From a checkpoint of a small text-conditioned image flow-matching model.
Training: adamw at rate 0.001, batches of 128.
Data: trained on photos of plants and fungi (iNaturalist), 45211 training examples, 19.3 epochs.
Rows from block 6 of the denoiser, named by matrix and row number. Each number is 50 + 10 x the weight over the matrix's rms, rounded and kept within 0 to 99. All counts start at 0.
# k: attention key (model.blocks.6.attn.k.weight, 96x192), inputs 128-191
k.0:48 53 52 55 41 39 39 54 60 53 54 72 50 51 54 43 41 70 32 46 69 63 39 23 50 22 42 33 59 56 40 52 57 37 42 63 65 51 50 41 37 42 49 61 48 47 34 52 47 72 50 40 54 55 49 65 61 49 61 60 62 45 42 47
k.1:54 44 62 37 62 46 63 45 49 65 48 42 64 39 60 67 52 27 41 50 49 24 52 39 51 54 45 46 41 48 60 58 57 50 41 40 61 41 63 35 39 52 43 34 45 48 57 42 51 49 72 40 42 57 40 34 60 63 59 50 53 38 43 33
k.2:41 69 53 36 60 44 43 63 64 48 56 32 56 50 49 52 41 79 38 57 56 37 53 42 49 24 39 57 35 50 44 44 45 47 37 50 42 49 37 80 42 49 61 48 31 39 42 47 52 41 45 60 70 52 46 44 62 72 54 48 62 56 51 53
k.3:41 57 58 44 60 61 39 55 64 49 56 64 41 47 59 42 35 36 46 45 63 53 50 45 54 70 44 54 40 65 47 39 50 66 33 43 50 48 37 51 63 42 63 36 53 33 50 59 50 59 51 46 49 54 46 52 59 26 37 68 39 44 35 52
k.4:53 57 53 56 50 48 48 39 45 66 61 52 50 62 56 72 47 36 40 60 64 71 54 36 42 22 49 56 42 51 45 70 58 65 45 56 51 47 41 56 39 54 42 64 34 42 55 47 47 55 37 52 70 59 35 44 59 56 50 45 47 64 46 42
k.5:47 50 47 37 41 56 50 60 47 35 54 55 78 44 62 49 71 30 46 50 31 26 37 57 31 52 42 57 37 42 56 35 55 44 57 57 49 52 62 72 50 50 59 46 58 57 52 49 58 60 52 42 59 39 59 51 49 69 70 47 54 58 67 51
k.6:42 59 55 63 39 49 37 61 53 36 39 58 30 37 42 51 42 64 65 42 53 32 38 60 42 60 54 50 53 59 54 52 50 53 75 44 53 43 42 73 60 40 49 35 35 54 49 66 57 44 45 57 40 50 59 49 57 58 55 58 59 44 49 75
k.7:41 52 47 52 53 52 49 51 37 52 53 62 58 49 55 53 66 70 49 48 50 64 47 61 57 37 59 71 46 32 54 58 49 56 43 51 42 42 63 43 46 37 46 25 91 47 59 60 53 29 49 52 50 62 41 44 42 81 38 47 52 50 43 61
k.8:53 61 49 50 60 58 52 41 46 47 41 51 44 53 57 61 48 36 60 52 53 36 43 01 29 28 43 50 25 41 64 56 45 37 62 51 63 51 63 56 61 57 40 57 43 49 47 75 61 53 39 53 54 60 62 35 51 36 53 53 47 57 55 52
k.9:72 49 52 45 41 60 56 50 59 43 39 59 45 58 28 54 54 27 74 31 32 46 49 38 70 56 58 52 61 38 46 51 57 51 52 45 54 52 47 75 37 58 38 57 68 66 37 76 45 52 47 42 53 56 58 46 31 21 35 77 43 45 39 51
k.10:52 49 39 34 47 51 57 58 55 62 40 48 46 54 47 47 57 49 45 54 61 57 46 59 49 35 64 61 58 65 60 52 42 38 41 56 50 39 53 58 48 44 58 49 49 45 54 32 41 61 50 41 56 52 56 57 61 61 62 57 46 56 50 53
k.11:51 48 39 40 40 43 57 58 60 56 58 54 47 40 51 40 61 47 53 55 63 28 47 50 56 57 52 58 63 43 52 42 54 58 34 47 25 40 59 62 46 46 55 64 31 58 48 44 48 47 53 52 73 49 45 63 37 48 57 51 53 51 49 54
k.12:68 60 48 70 50 31 44 43 59 50 48 41 34 31 49 41 52 44 67 45 52 48 23 42 42 54 42 49 55 39 65 58 60 61 48 38 56 61 36 52 41 43 51 31 51 46 67 69 52 29 53 41 36 51 46 66 60 61 49 43 40 66 58 58
k.13:58 57 57 47 46 37 46 40 49 46 57 60 47 51 39 54 53 46 64 36 55 41 47 56 57 75 52 51 57 67 48 66 46 55 33 50 39 46 53 37 53 42 46 56 36 59 47 43 44 45 47 55 52 59 54 48 54 61 60 54 53 39 42 45
k.14:52 56 43 69 47 35 50 52 60 53 43 46 38 44 57 43 51 56 66 64 41 62 52 21 40 19 43 57 30 40 52 61 44 57 71 45 36 62 57 53 46 44 56 47 45 36 54 67 46 65 63 40 53 43 59 44 36 42 48 35 43 49 58 48
k.15:51 48 52 49 51 54 63 42 48 34 59 46 46 43 46 44 46 42 55 58 39 50 60 53 39 34 42 51 54 47 62 50 47 66 68 50 36 40 56 52 45 47 44 61 63 51 66 70 51 50 49 63 39 57 48 51 60 48 55 72 59 59 44 71
k.16:65 36 50 38 60 46 53 40 39 59 61 58 66 45 67 42 66 50 56 49 67 74 72 60 64 61 57 63 62 57 49 58 63 57 46 51 56 30 47 71 63 52 45 64 58 55 53 37 44 41 58 39 60 51 49 46 36 53 52 35 41 59 51 53
k.17:46 46 54 47 46 43 61 56 37 57 60 50 60 69 60 43 51 33 64 62 45 40 41 47 48 40 60 68 65 61 34 35 43 58 37 56 35 54 56 43 55 54 48 30 52 55 42 31 49 28 47 39 51 65 53 49 44 42 45 64 59 54 57 57
k.18:66 48 46 50 42 48 49 46 58 46 58 27 40 45 50 63 43 35 32 48 63 60 33 60 67 41 52 46 36 52 57 56 57 47 39 47 29 55 60 80 52 41 56 56 57 50 56 61 47 55 54 41 55 53 48 51 66 53 59 62 43 59 56 64
k.19:39 56 49 48 45 45 61 47 44 38 54 26 50 42 42 48 52 55 40 53 30 44 46 41 50 54 57 49 40 41 63 45 58 40 65 58 57 34 50 48 66 57 48 59 52 54 57 37 60 39 41 47 40 51 46 42 39 46 53 37 48 55 44 47
k.20:45 44 50 56 43 46 31 45 55 57 56 53 43 36 60 54 29 10 57 35 62 44 55 51 65 67 55 40 65 64 62 67 58 48 38 39 66 59 41 51 61 42 54 51 46 56 47 43 53 71 56 57 66 50 52 57 45 42 53 58 61 53 44 48
k.21:51 36 55 63 49 37 50 60 42 56 59 44 57 60 53 42 63 50 39 40 51 36 55 82 58 81 65 70 57 53 49 57 65 47 44 49 29 52 54 46 39 43 54 55 66 40 43 70 59 70 51 55 42 55 43 62 53 57 40 42 40 47 47 28
k.22:30 54 45 47 57 54 44 54 40 54 47 67 28 63 45 56 37 49 52 38 54 58 50 47 60 49 56 53 57 60 53 34 49 60 39 40 76 66 65 34 73 44 49 58 54 42 43 61 46 54 61 68 21 64 48 39 57 42 23 52 41 50 39 39
k.23:54 41 56 71 38 45 59 45 42 72 53 42 49 54 48 58 53 61 65 41 39 54 24 58 36 52 55 52 57 42 47 78 45 53 52 46 36 52 55 47 47 39 36 56 46 45 52 56 55 44 35 41 50 46 39 43 52 41 40 47 40 57 50 53
k.24:47 32 50 56 54 46 52 47 51 67 35 62 43 61 58 50 56 28 50 46 54 47 35 51 48 71 46 51 52 50 50 57 38 59 32 43 65 59 56 56 32 60 50 28 52 53 39 47 45 60 76 60 37 54 48 42 44 53 63 39 49 62 44 46
k.25:44 42 42 30 63 42 50 44 42 46 39 41 37 47 53 53 45 52 62 48 49 67 64 51 55 62 56 66 20 44 50 42 47 38 64 52 59 57 63 56 51 63 46 54 58 42 46 55 61 67 50 42 50 50 54 50 42 44 54 61 47 42 64 49
k.26:36 48 37 61 65 63 47 48 40 67 48 54 65 39 35 68 57 61 45 49 43 41 51 56 59 53 46 32 45 45 51 44 44 52 42 52 26 45 32 30 47 61 54 46 51 50 78 31 42 52 41 40 53 38 42 35 63 56 49 63 35 43 67 70
k.27:60 68 38 61 35 54 52 54 56 45 39 46 32 41 43 46 60 27 41 72 58 68 68 68 58 64 64 54 54 39 53 63 48 56 46 60 56 51 41 46 41 46 56 34 19 52 41 68 42 49 38 51 43 40 59 59 49 43 59 45 55 56 52 52
k.28:53 44 55 50 54 60 54 61 58 53 50 67 44 63 51 74 54 12 62 67 55 43 36 42 27 03 31 56 69 42 42 52 55 46 28 58 23 42 68 39 51 42 59 54 59 58 54 34 61 57 37 44 55 55 44 54 47 45 42 65 61 44 48 59
k.29:60 73 46 43 49 56 52 38 42 47 51 72 57 53 59 46 43 28 46 39 27 56 50 27 46 49 58 59 38 61 58 60 37 68 61 50 46 42 44 58 35 47 51 33 56 47 53 60 46 28 50 48 31 43 62 59 57 63 48 32 43 61 50 63
k.30:39 50 40 51 60 62 45 62 58 45 40 58 51 59 34 51 53 44 47 42 46 57 40 66 65 72 57 64 54 54 57 46 45 39 38 54 44 56 37 67 60 35 48 47 60 51 34 64 53 56 47 53 43 44 60 62 55 46 60 61 50 55 44 57
k.31:58 59 43 51 38 52 57 46 67 57 44 54 41 48 56 47 51 42 60 26 47 38 54 56 66 58 50 50 41 41 38 66 45 49 56 48 58 42 48 56 39 37 50 60 47 48 46 68 58 34 45 38 71 49 50 48 57 50 58 42 40 41 50 46
k.32:46 53 54 40 49 57 67 59 38 69 57 56 56 56 47 52 47 32 56 54 28 21 45 08 33 48 37 21 38 59 50 52 36 44 78 49 55 54 54 39 34 56 52 58 48 56 43 60 51 48 62 51 36 43 43 41 53 40 55 63 41 56 53 46
k.33:50 66 40 46 59 44 52 40 40 38 52 51 33 38 51 60 50 56 53 51 42 55 53 48 49 43 57 60 41 54 54 41 58 70 66 42 36 39 36 49 28 54 53 51 39 55 62 46 65 42 32 58 71 49 53 63 57 51 49 64 48 52 71 61
k.34:52 34 59 64 45 55 63 58 49 70 52 58 36 41 52 54 46 52 72 62 51 45 36 41 36 54 37 60 41 36 67 58 56 53 46 40 43 56 67 63 48 52 40 55 78 52 44 44 52 37 52 40 44 39 39 46 57 71 41 41 52 59 52 49
k.35:62 58 39 35 43 55 55 46 45 55 53 53 42 63 60 45 59 38 51 52 52 73 58 38 59 51 42 38 47 53 69 64 47 69 25 50 24 44 55 37 44 50 56 33 47 52 36 49 24 51 50 49 34 49 38 51 61 54 59 57 57 49 40 48
k.36:57 54 46 62 49 33 50 40 49 39 45 37 58 45 35 54 43 64 58 35 52 48 39 42 45 34 35 60 44 42 50 54 51 33 52 50 20 52 50 28 52 55 54 68 37 44 61 27 54 49 39 49 47 38 55 52 54 59 38 35 58 57 52 46
k.37:49 61 38 53 41 44 39 47 39 51 54 49 47 57 37 41 59 63 61 69 52 36 55 48 43 41 54 48 44 48 44 52 44 52 75 57 46 51 46 55 32 51 51 48 50 48 47 52 49 43 46 44 48 46 39 57 41 39 49 43 61 40 52 24
k.38:63 65 35 47 46 36 40 48 50 45 55 46 45 55 67 47 48 40 59 63 43 57 40 35 35 34 33 54 58 43 50 62 64 55 56 56 49 32 60 43 35 54 54 50 47 55 40 59 55 48 50 50 61 60 53 48 55 62 51 38 61 38 48 39
k.39:49 48 50 39 58 50 54 49 59 53 58 59 62 56 54 45 40 38 56 40 46 31 31 28 54 46 53 50 36 57 55 49 54 57 65 36 63 48 54 51 65 59 42 55 40 62 39 66 64 58 61 48 51 58 54 44 43 53 58 49 58 55 42 55
k.40:56 46 38 60 54 32 52 42 34 51 61 65 57 43 54 57 62 49 61 60 52 73 66 77 56 99 69 48 44 61 44 60 56 44 64 51 67 43 40 55 52 42 44 51 49 50 48 55 43 51 64 31 48 29 56 65 50 45 41 63 44 55 64 57
k.41:50 56 53 65 46 48 63 53 41 52 57 43 51 58 48 59 51 28 34 46 53 52 42 27 54 38 37 65 39 58 47 56 48 55 59 36 56 43 51 56 75 51 64 61 39 47 43 55 48 47 50 54 55 44 55 52 57 22 65 61 58 52 42 46
k.42:40 59 40 77 61 35 58 40 53 76 56 56 47 47 41 49 52 44 48 52 63 65 55 34 56 47 32 39 53 42 54 79 59 50 70 48 57 51 41 48 42 46 58 63 45 52 58 58 59 32 59 40 49 48 58 29 39 40 58 49 52 42 43 46
k.43:47 40 60 56 48 44 37 45 61 48 54 50 56 59 43 60 48 45 52 39 45 51 50 53 36 40 36 39 50 65 42 58 50 40 25 47 59 48 53 38 51 54 54 55 37 41 53 39 45 28 37 59 59 42 61 68 57 51 36 49 49 54 58 41
k.44:58 42 47 46 53 40 48 42 55 50 39 44 51 49 58 42 50 54 39 46 53 45 53 58 65 66 44 50 39 47 46 54 50 46 55 43 59 40 39 55 49 65 48 55 34 45 51 47 42 43 39 64 61 42 45 59 49 44 58 48 53 51 45 56
k.45:52 58 45 49 39 59 58 42 54 51 52 65 39 53 65 46 50 46 45 30 38 29 46 15 49 35 37 42 54 45 50 48 43 56 48 35 71 33 52 35 48 44 43 45 41 55 50 50 59 47 51 50 41 37 53 45 61 57 58 54 55 46 49 69
k.46:33 56 38 42 55 49 55 57 32 45 50 64 50 36 41 38 56 76 54 67 66 73 44 36 32 08 27 34 38 44 37 43 45 35 76 52 48 45 54 55 43 65 55 49 53 49 47 32 54 51 40 37 55 49 58 46 54 67 50 56 60 54 57 41
k.47:47 44 55 46 51 63 48 63 62 35 56 49 50 54 56 61 68 43 56 58 48 70 71 57 62 55 43 53 61 46 55 51 48 62 29 57 50 35 49 33 54 50 57 41 48 47 56 65 61 52 41 41 54 55 52 51 60 51 52 42 36 57 46 42
k.48:44 56 55 36 58 40 46 61 47 57 63 40 47 35 51 46 47 58 59 49 42 55 40 58 54 69 52 52 38 45 53 36 57 66 73 47 43 56 42 68 54 61 46 58 43 48 62 40 53 48 53 45 44 55 58 48 50 33 68 62 58 64 64 47
k.49:66 58 63 44 56 54 50 41 73 55 51 67 43 43 42 52 42 48 68 74 59 60 52 24 42 36 47 43 38 35 58 36 50 63 36 42 48 59 57 58 43 46 38 54 41 43 49 67 37 66 45 46 47 41 60 56 48 20 38 62 63 58 37 37
k.50:41 45 61 43 50 50 58 51 68 48 54 61 39 32 55 52 50 34 73 50 44 31 46 30 51 49 45 48 49 44 45 51 44 47 55 38 54 57 65 69 62 33 54 43 41 64 67 53 63 47 57 48 55 58 45 37 48 40 46 56 65 59 58 69
k.51:69 39 41 58 47 45 43 42 50 72 43 50 48 35 47 51 40 46 50 37 40 23 50 48 60 83 71 66 50 47 55 58 55 61 77 56 39 60 49 55 27 42 59 49 61 56 55 50 61 35 54 46 55 50 59 34 46 60 49 52 53 47 52 38
k.52:38 58 65 45 41 61 34 56 60 44 45 64 52 66 54 39 51 66 53 43 44 45 51 71 69 83 59 63 60 64 52 72 43 33 44 51 40 44 56 59 61 40 41 51 64 44 49 51 39 44 49 61 52 45 44 70 51 53 38 55 43 60 36 47
k.53:20 52 46 50 49 48 56 60 38 36 47 48 53 52 37 50 64 41 55 44 43 43 68 64 67 67 62 47 46 41 62 31 58 44 60 48 49 35 54 41 60 54 52 55 50 42 49 46 76 45 32 53 45 60 43 35 36 48 59 47 40 48 43 38
k.54:45 57 43 41 59 51 50 39 47 39 70 48 62 51 72 50 58 85 42 41 44 55 28 49 58 46 52 46 51 63 46 50 58 52 56 37 41 57 61 43 65 46 55 54 50 60 46 54 36 53 53 60 52 54 55 52 54 47 47 58 50 47 45 57
k.55:47 49 52 54 41 38 37 53 47 47 59 64 50 50 49 37 42 62 45 36 51 59 35 51 46 67 47 43 56 36 41 34 36 55 40 60 50 63 40 58 52 54 57 47 47 40 51 38 39 36 59 51 35 50 58 41 46 58 43 36 44 37 60 61
k.56:53 62 53 31 63 67 44 39 39 63 58 48 63 54 49 41 41 35 46 40 39 54 67 35 64 55 45 57 42 47 68 58 55 37 39 48 71 64 51 44 47 60 37 48 40 52 62 42 44 29 47 60 38 57 52 50 45 64 73 34 49 54 51 44
k.57:52 47 47 57 61 39 50 50 53 63 54 48 52 49 65 57 48 47 44 66 44 48 38 22 25 32 32 45 43 43 46 51 54 46 48 39 45 38 46 54 56 53 48 45 35 53 60 46 53 39 53 50 50 52 49 48 46 58 48 52 49 63 62 61
k.58:47 56 45 51 47 65 65 56 52 38 39 47 46 58 50 49 42 69 59 66 52 66 46 57 57 50 42 45 49 38 65 61 62 54 56 37 67 54 57 35 59 48 41 44 47 59 44 77 48 61 41 65 54 37 43 33 60 43 41 47 39 48 42 44
k.59:76 53 45 38 59 50 44 45 41 50 36 61 64 52 55 33 61 30 50 53 39 50 55 36 61 52 42 51 65 40 62 51 39 42 68 53 43 39 56 50 25 50 44 48 57 57 50 52 46 43 60 61 55 54 54 54 45 46 60 45 51 39 50 42
k.60:47 51 70 50 44 56 52 63 64 39 45 41 48 60 51 58 50 25 48 54 40 38 54 40 61 30 41 53 55 51 61 38 53 50 19 54 47 37 61 52 56 44 46 63 62 39 52 57 39 70 38 59 63 59 42 52 49 53 49 51 51 63 59 25
k.61:48 46 39 50 41 39 46 47 61 41 56 36 37 45 56 64 52 54 55 31 56 28 43 36 58 48 58 41 47 56 51 65 63 46 51 56 46 51 48 30 43 54 45 59 64 63 58 59 43 48 64 51 47 49 57 63 43 60 48 63 42 46 58 46
k.62:39 71 64 49 47 61 51 45 62 49 54 58 45 63 58 58 58 53 56 62 53 31 43 47 36 44 45 53 40 65 44 57 42 61 40 61 50 48 40 42 60 44 51 49 33 50 46 36 37 58 25 60 66 54 48 57 55 55 62 56 42 39 38 53
k.63:45 55 73 27 62 40 55 47 62 47 51 45 45 54 66 38 31 56 16 49 54 62 73 54 59 35 49 47 45 47 42 54 41 40 44 53 62 62 57 42 49 53 61 48 55 65 41 50 42 36 44 59 47 40 56 39 56 30 65 52 58 59 40 43
k.64:53 38 40 50 35 40 49 52 55 42 46 47 44 45 58 58 47 33 37 54 56 31 52 70 63 68 66 60 50 67 46 57 59 40 61 50 42 52 63 50 57 37 55 50 68 50 58 54 62 52 61 60 66 52 52 55 62 34 54 57 55 48 42 38
k.65:58 57 40 54 48 45 50 54 61 56 57 58 54 47 52 41 44 47 47 47 55 55 34 28 52 48 39 52 48 43 43 47 39 44 65 53 53 42 62 53 31 61 42 48 73 48 29 46 50 53 44 55 50 41 40 53 50 51 38 31 61 36 49 42
k.66:67 36 32 61 48 50 57 38 41 74 42 42 40 56 55 62 50 23 73 62 48 47 41 29 52 44 41 55 64 56 62 75 42 61 66 57 48 55 40 26 22 53 47 48 49 42 53 55 38 33 67 55 52 44 40 51 47 47 68 47 53 56 48 38
k.67:53 40 62 51 51 50 51 53 44 42 47 43 54 54 41 52 34 51 20 59 47 67 51 53 49 29 52 60 54 33 53 61 53 44 53 62 52 42 66 49 37 47 56 35 60 51 58 41 51 34 61 46 40 57 45 35 58 56 61 44 44 52 36 50
k.68:51 31 30 57 41 34 48 37 49 54 44 29 34 34 38 32 49 60 52 36 51 60 54 80 72 73 68 45 40 57 47 62 50 63 70 50 37 67 66 44 34 39 41 59 61 51 49 53 63 28 64 50 43 60 37 39 46 49 45 44 43 36 43 40
k.69:53 48 63 51 42 49 66 51 56 61 45 37 57 42 52 56 45 47 68 53 43 35 43 46 41 55 61 37 41 55 48 40 51 47 54 51 49 62 58 55 59 50 39 51 37 63 55 54 58 55 47 52 43 55 44 28 57 39 51 30 55 49 43 56
k.70:51 35 49 64 54 50 46 43 47 64 61 56 62 37 59 54 52 37 50 48 40 49 56 54 61 56 64 48 47 45 61 39 57 52 66 47 52 42 57 37 40 56 46 47 67 54 54 63 60 52 60 43 51 54 41 51 38 36 45 52 58 53 56 58
k.71:58 48 57 56 58 60 55 49 60 56 54 51 43 59 50 53 51 56 51 39 36 23 54 48 74 70 58 48 49 60 47 60 46 49 39 44 61 52 60 45 48 44 37 46 44 60 40 64 51 61 61 52 53 43 55 53 46 59 49 39 39 43 42 48
k.72:62 34 68 51 52 55 58 45 70 40 49 45 56 56 65 51 33 40 40 51 43 38 46 52 54 41 39 43 52 59 53 49 41 53 12 47 39 49 70 53 51 47 52 49 53 43 60 48 31 53 60 50 51 48 53 55 48 51 40 49 44 51 46 43
k.73:48 61 49 60 50 62 56 43 49 39 42 43 46 60 52 46 64 47 61 58 33 50 62 51 67 56 58 74 45 62 46 50 59 59 55 38 28 46 39 59 49 45 41 47 48 39 48 43 52 55 35 58 73 50 57 53 54 60 39 58 44 54 55 55
k.74:53 54 45 42 38 47 52 55 42 55 39 47 50 42 29 37 35 50 54 47 30 17 43 54 20 37 39 55 48 47 32 34 56 49 60 59 57 43 49 55 30 52 58 47 44 46 59 57 45 50 56 42 60 36 63 55 50 67 35 44 62 40 51 33
k.75:54 47 53 46 58 52 48 53 56 76 48 64 53 45 45 56 47 27 35 43 46 49 49 18 37 36 36 57 39 47 52 43 51 38 72 42 52 50 55 44 48 51 45 43 37 46 62 52 64 50 61 50 52 57 39 38 38 55 41 65 48 53 46 55
k.76:62 56 50 54 37 57 36 48 61 69 56 63 49 42 63 63 46 58 54 58 48 57 46 47 47 72 53 60 47 53 43 65 53 57 31 38 40 66 60 65 41 48 44 47 42 52 34 51 47 44 76 44 46 37 62 58 58 46 47 47 48 63 32 61
k.77:42 49 60 45 61 50 59 42 62 51 51 36 39 55 56 39 45 41 46 29 42 26 39 37 50 44 42 45 38 55 43 66 50 38 42 48 53 55 56 56 42 42 49 52 51 45 53 49 54 30 43 58 62 56 47 57 47 50 52 33 52 47 48 46
k.78:47 51 47 18 56 48 58 45 33 35 37 41 63 37 52 46 58 73 46 51 41 56 63 59 53 73 48 48 40 59 60 39 48 45 74 55 50 48 38 52 44 68 46 48 44 42 51 38 59 54 50 65 53 59 45 42 52 53 62 48 45 43 53 42
k.79:32 38 63 43 55 48 59 60 61 56 47 42 44 44 52 57 46 51 64 33 47 32 35 33 45 49 39 49 52 61 56 48 43 38 61 37 69 60 67 73 76 39 51 56 63 52 45 54 50 53 67 40 39 64 56 41 51 27 56 71 64 44 41 55
k.80:58 43 49 52 56 53 47 60 50 41 51 32 25 57 54 59 49 44 58 36 47 43 41 55 54 39 53 51 57 55 48 57 61 58 44 49 43 43 62 56 38 47 50 41 46 52 53 55 56 44 50 59 62 58 42 59 60 45 46 80 39 47 36 50
k.81:58 53 44 27 62 62 53 47 51 45 59 49 53 56 47 61 46 53 59 41 53 64 67 35 58 53 38 60 61 48 59 62 62 42 34 50 61 58 52 46 69 47 42 45 55 48 39 63 39 57 65 64 47 47 44 60 41 32 69 48 62 41 32 28
k.82:47 46 38 63 52 52 52 57 44 47 42 55 48 59 46 67 63 70 42 60 58 55 29 21 26 13 53 27 56 49 39 59 46 62 57 52 62 61 59 48 52 40 41 59 46 49 46 68 65 84 58 44 52 51 60 52 63 60 35 42 51 53 48 66
k.83:42 47 49 45 44 50 43 56 41 32 53 31 59 41 65 62 55 33 50 59 41 33 38 31 32 28 37 37 31 32 52 36 54 48 69 51 39 54 55 24 52 56 43 61 42 34 56 50 56 31 34 53 44 51 60 54 57 52 68 61 43 47 55 50
k.84:47 65 55 51 56 49 49 57 58 35 55 53 47 49 43 64 52 55 55 45 73 82 63 73 73 46 44 36 51 35 30 56 44 39 59 52 52 38 44 54 52 60 41 59 39 35 57 74 34 58 49 51 65 40 62 42 40 23 54 56 58 42 41 38
k.85:39 44 51 60 50 33 70 60 42 68 37 49 44 50 28 44 51 58 53 62 59 71 51 51 45 49 52 45 50 40 50 47 44 38 74 46 54 66 72 35 50 66 46 61 61 62 47 39 63 44 49 48 52 48 53 38 41 51 43 51 38 63 51 36
k.86:54 43 46 43 51 46 65 54 46 41 35 33 49 50 61 39 54 45 54 54 52 40 44 37 41 12 36 52 42 41 43 35 44 60 67 45 46 60 49 58 38 50 53 40 55 46 50 60 49 49 58 34 39 63 51 37 42 49 60 45 59 44 35 46
k.87:52 36 38 68 46 32 53 37 45 70 59 49 46 57 52 45 53 42 36 51 49 48 36 42 43 49 48 62 39 57 48 51 55 42 80 44 43 44 42 44 47 54 52 61 58 53 41 59 67 53 59 49 52 37 42 48 50 51 50 51 40 42 51 47
k.88:31 45 39 57 58 46 59 42 47 51 59 50 43 50 40 64 48 66 54 46 53 45 35 63 52 70 67 70 50 68 50 52 43 43 77 42 64 55 40 51 69 55 50 47 46 56 65 35 57 39 43 55 48 60 51 47 40 67 41 59 47 50 65 65
k.89:67 54 33 56 48 35 44 21 45 64 63 63 48 44 36 46 37 40 51 56 56 54 56 25 39 40 47 42 46 39 56 63 61 57 65 59 48 49 38 45 32 67 38 57 43 52 48 46 61 32 49 45 56 31 60 52 53 36 55 59 48 48 66 53
k.90:37 54 56 46 49 58 51 60 44 48 42 48 52 69 61 50 45 46 37 64 48 45 53 44 53 26 52 44 39 41 47 44 38 46 33 55 44 41 47 42 47 56 48 42 59 51 39 54 55 48 55 55 40 53 47 34 52 36 61 55 66 53 46 36
k.91:67 49 46 69 48 45 49 41 67 37 56 40 47 57 52 51 53 71 65 48 71 42 38 36 34 27 45 44 52 46 54 72 58 47 39 52 37 50 50 44 37 59 36 52 53 58 63 52 44 60 37 48 72 48 42 69 51 52 24 42 63 55 57 40
k.92:63 57 39 52 57 50 50 42 37 55 63 39 47 35 40 59 56 61 57 52 65 70 44 74 46 56 45 58 56 63 32 43 42 43 54 51 55 54 51 65 71 49 37 58 44 50 59 40 41 46 58 31 58 50 55 58 61 70 55 45 42 48 49 67
k.93:45 49 51 42 34 35 62 67 46 59 37 34 32 61 50 68 49 16 46 55 61 64 58 53 60 59 61 68 61 51 55 44 47 46 18 51 58 62 63 34 49 44 58 53 63 51 51 45 48 53 59 65 60 52 50 49 52 75 58 36 39 54 55 41
k.94:39 54 49 42 48 33 67 53 54 53 56 44 48 35 47 51 62 68 46 52 48 60 38 28 43 32 38 62 29 51 48 52 55 59 73 48 39 49 64 67 46 43 51 54 40 41 34 52 50 46 46 47 51 59 42 54 32 46 57 53 48 52 45 35
k.95:72 39 42 49 44 60 46 42 40 55 45 56 48 44 51 41 46 41 43 61 47 43 53 64 70 95 67 54 55 53 55 58 60 43 63 41 57 57 41 64 44 46 49 52 55 55 39 71 44 55 41 50 53 46 44 45 59 62 61 44 51 44 37 46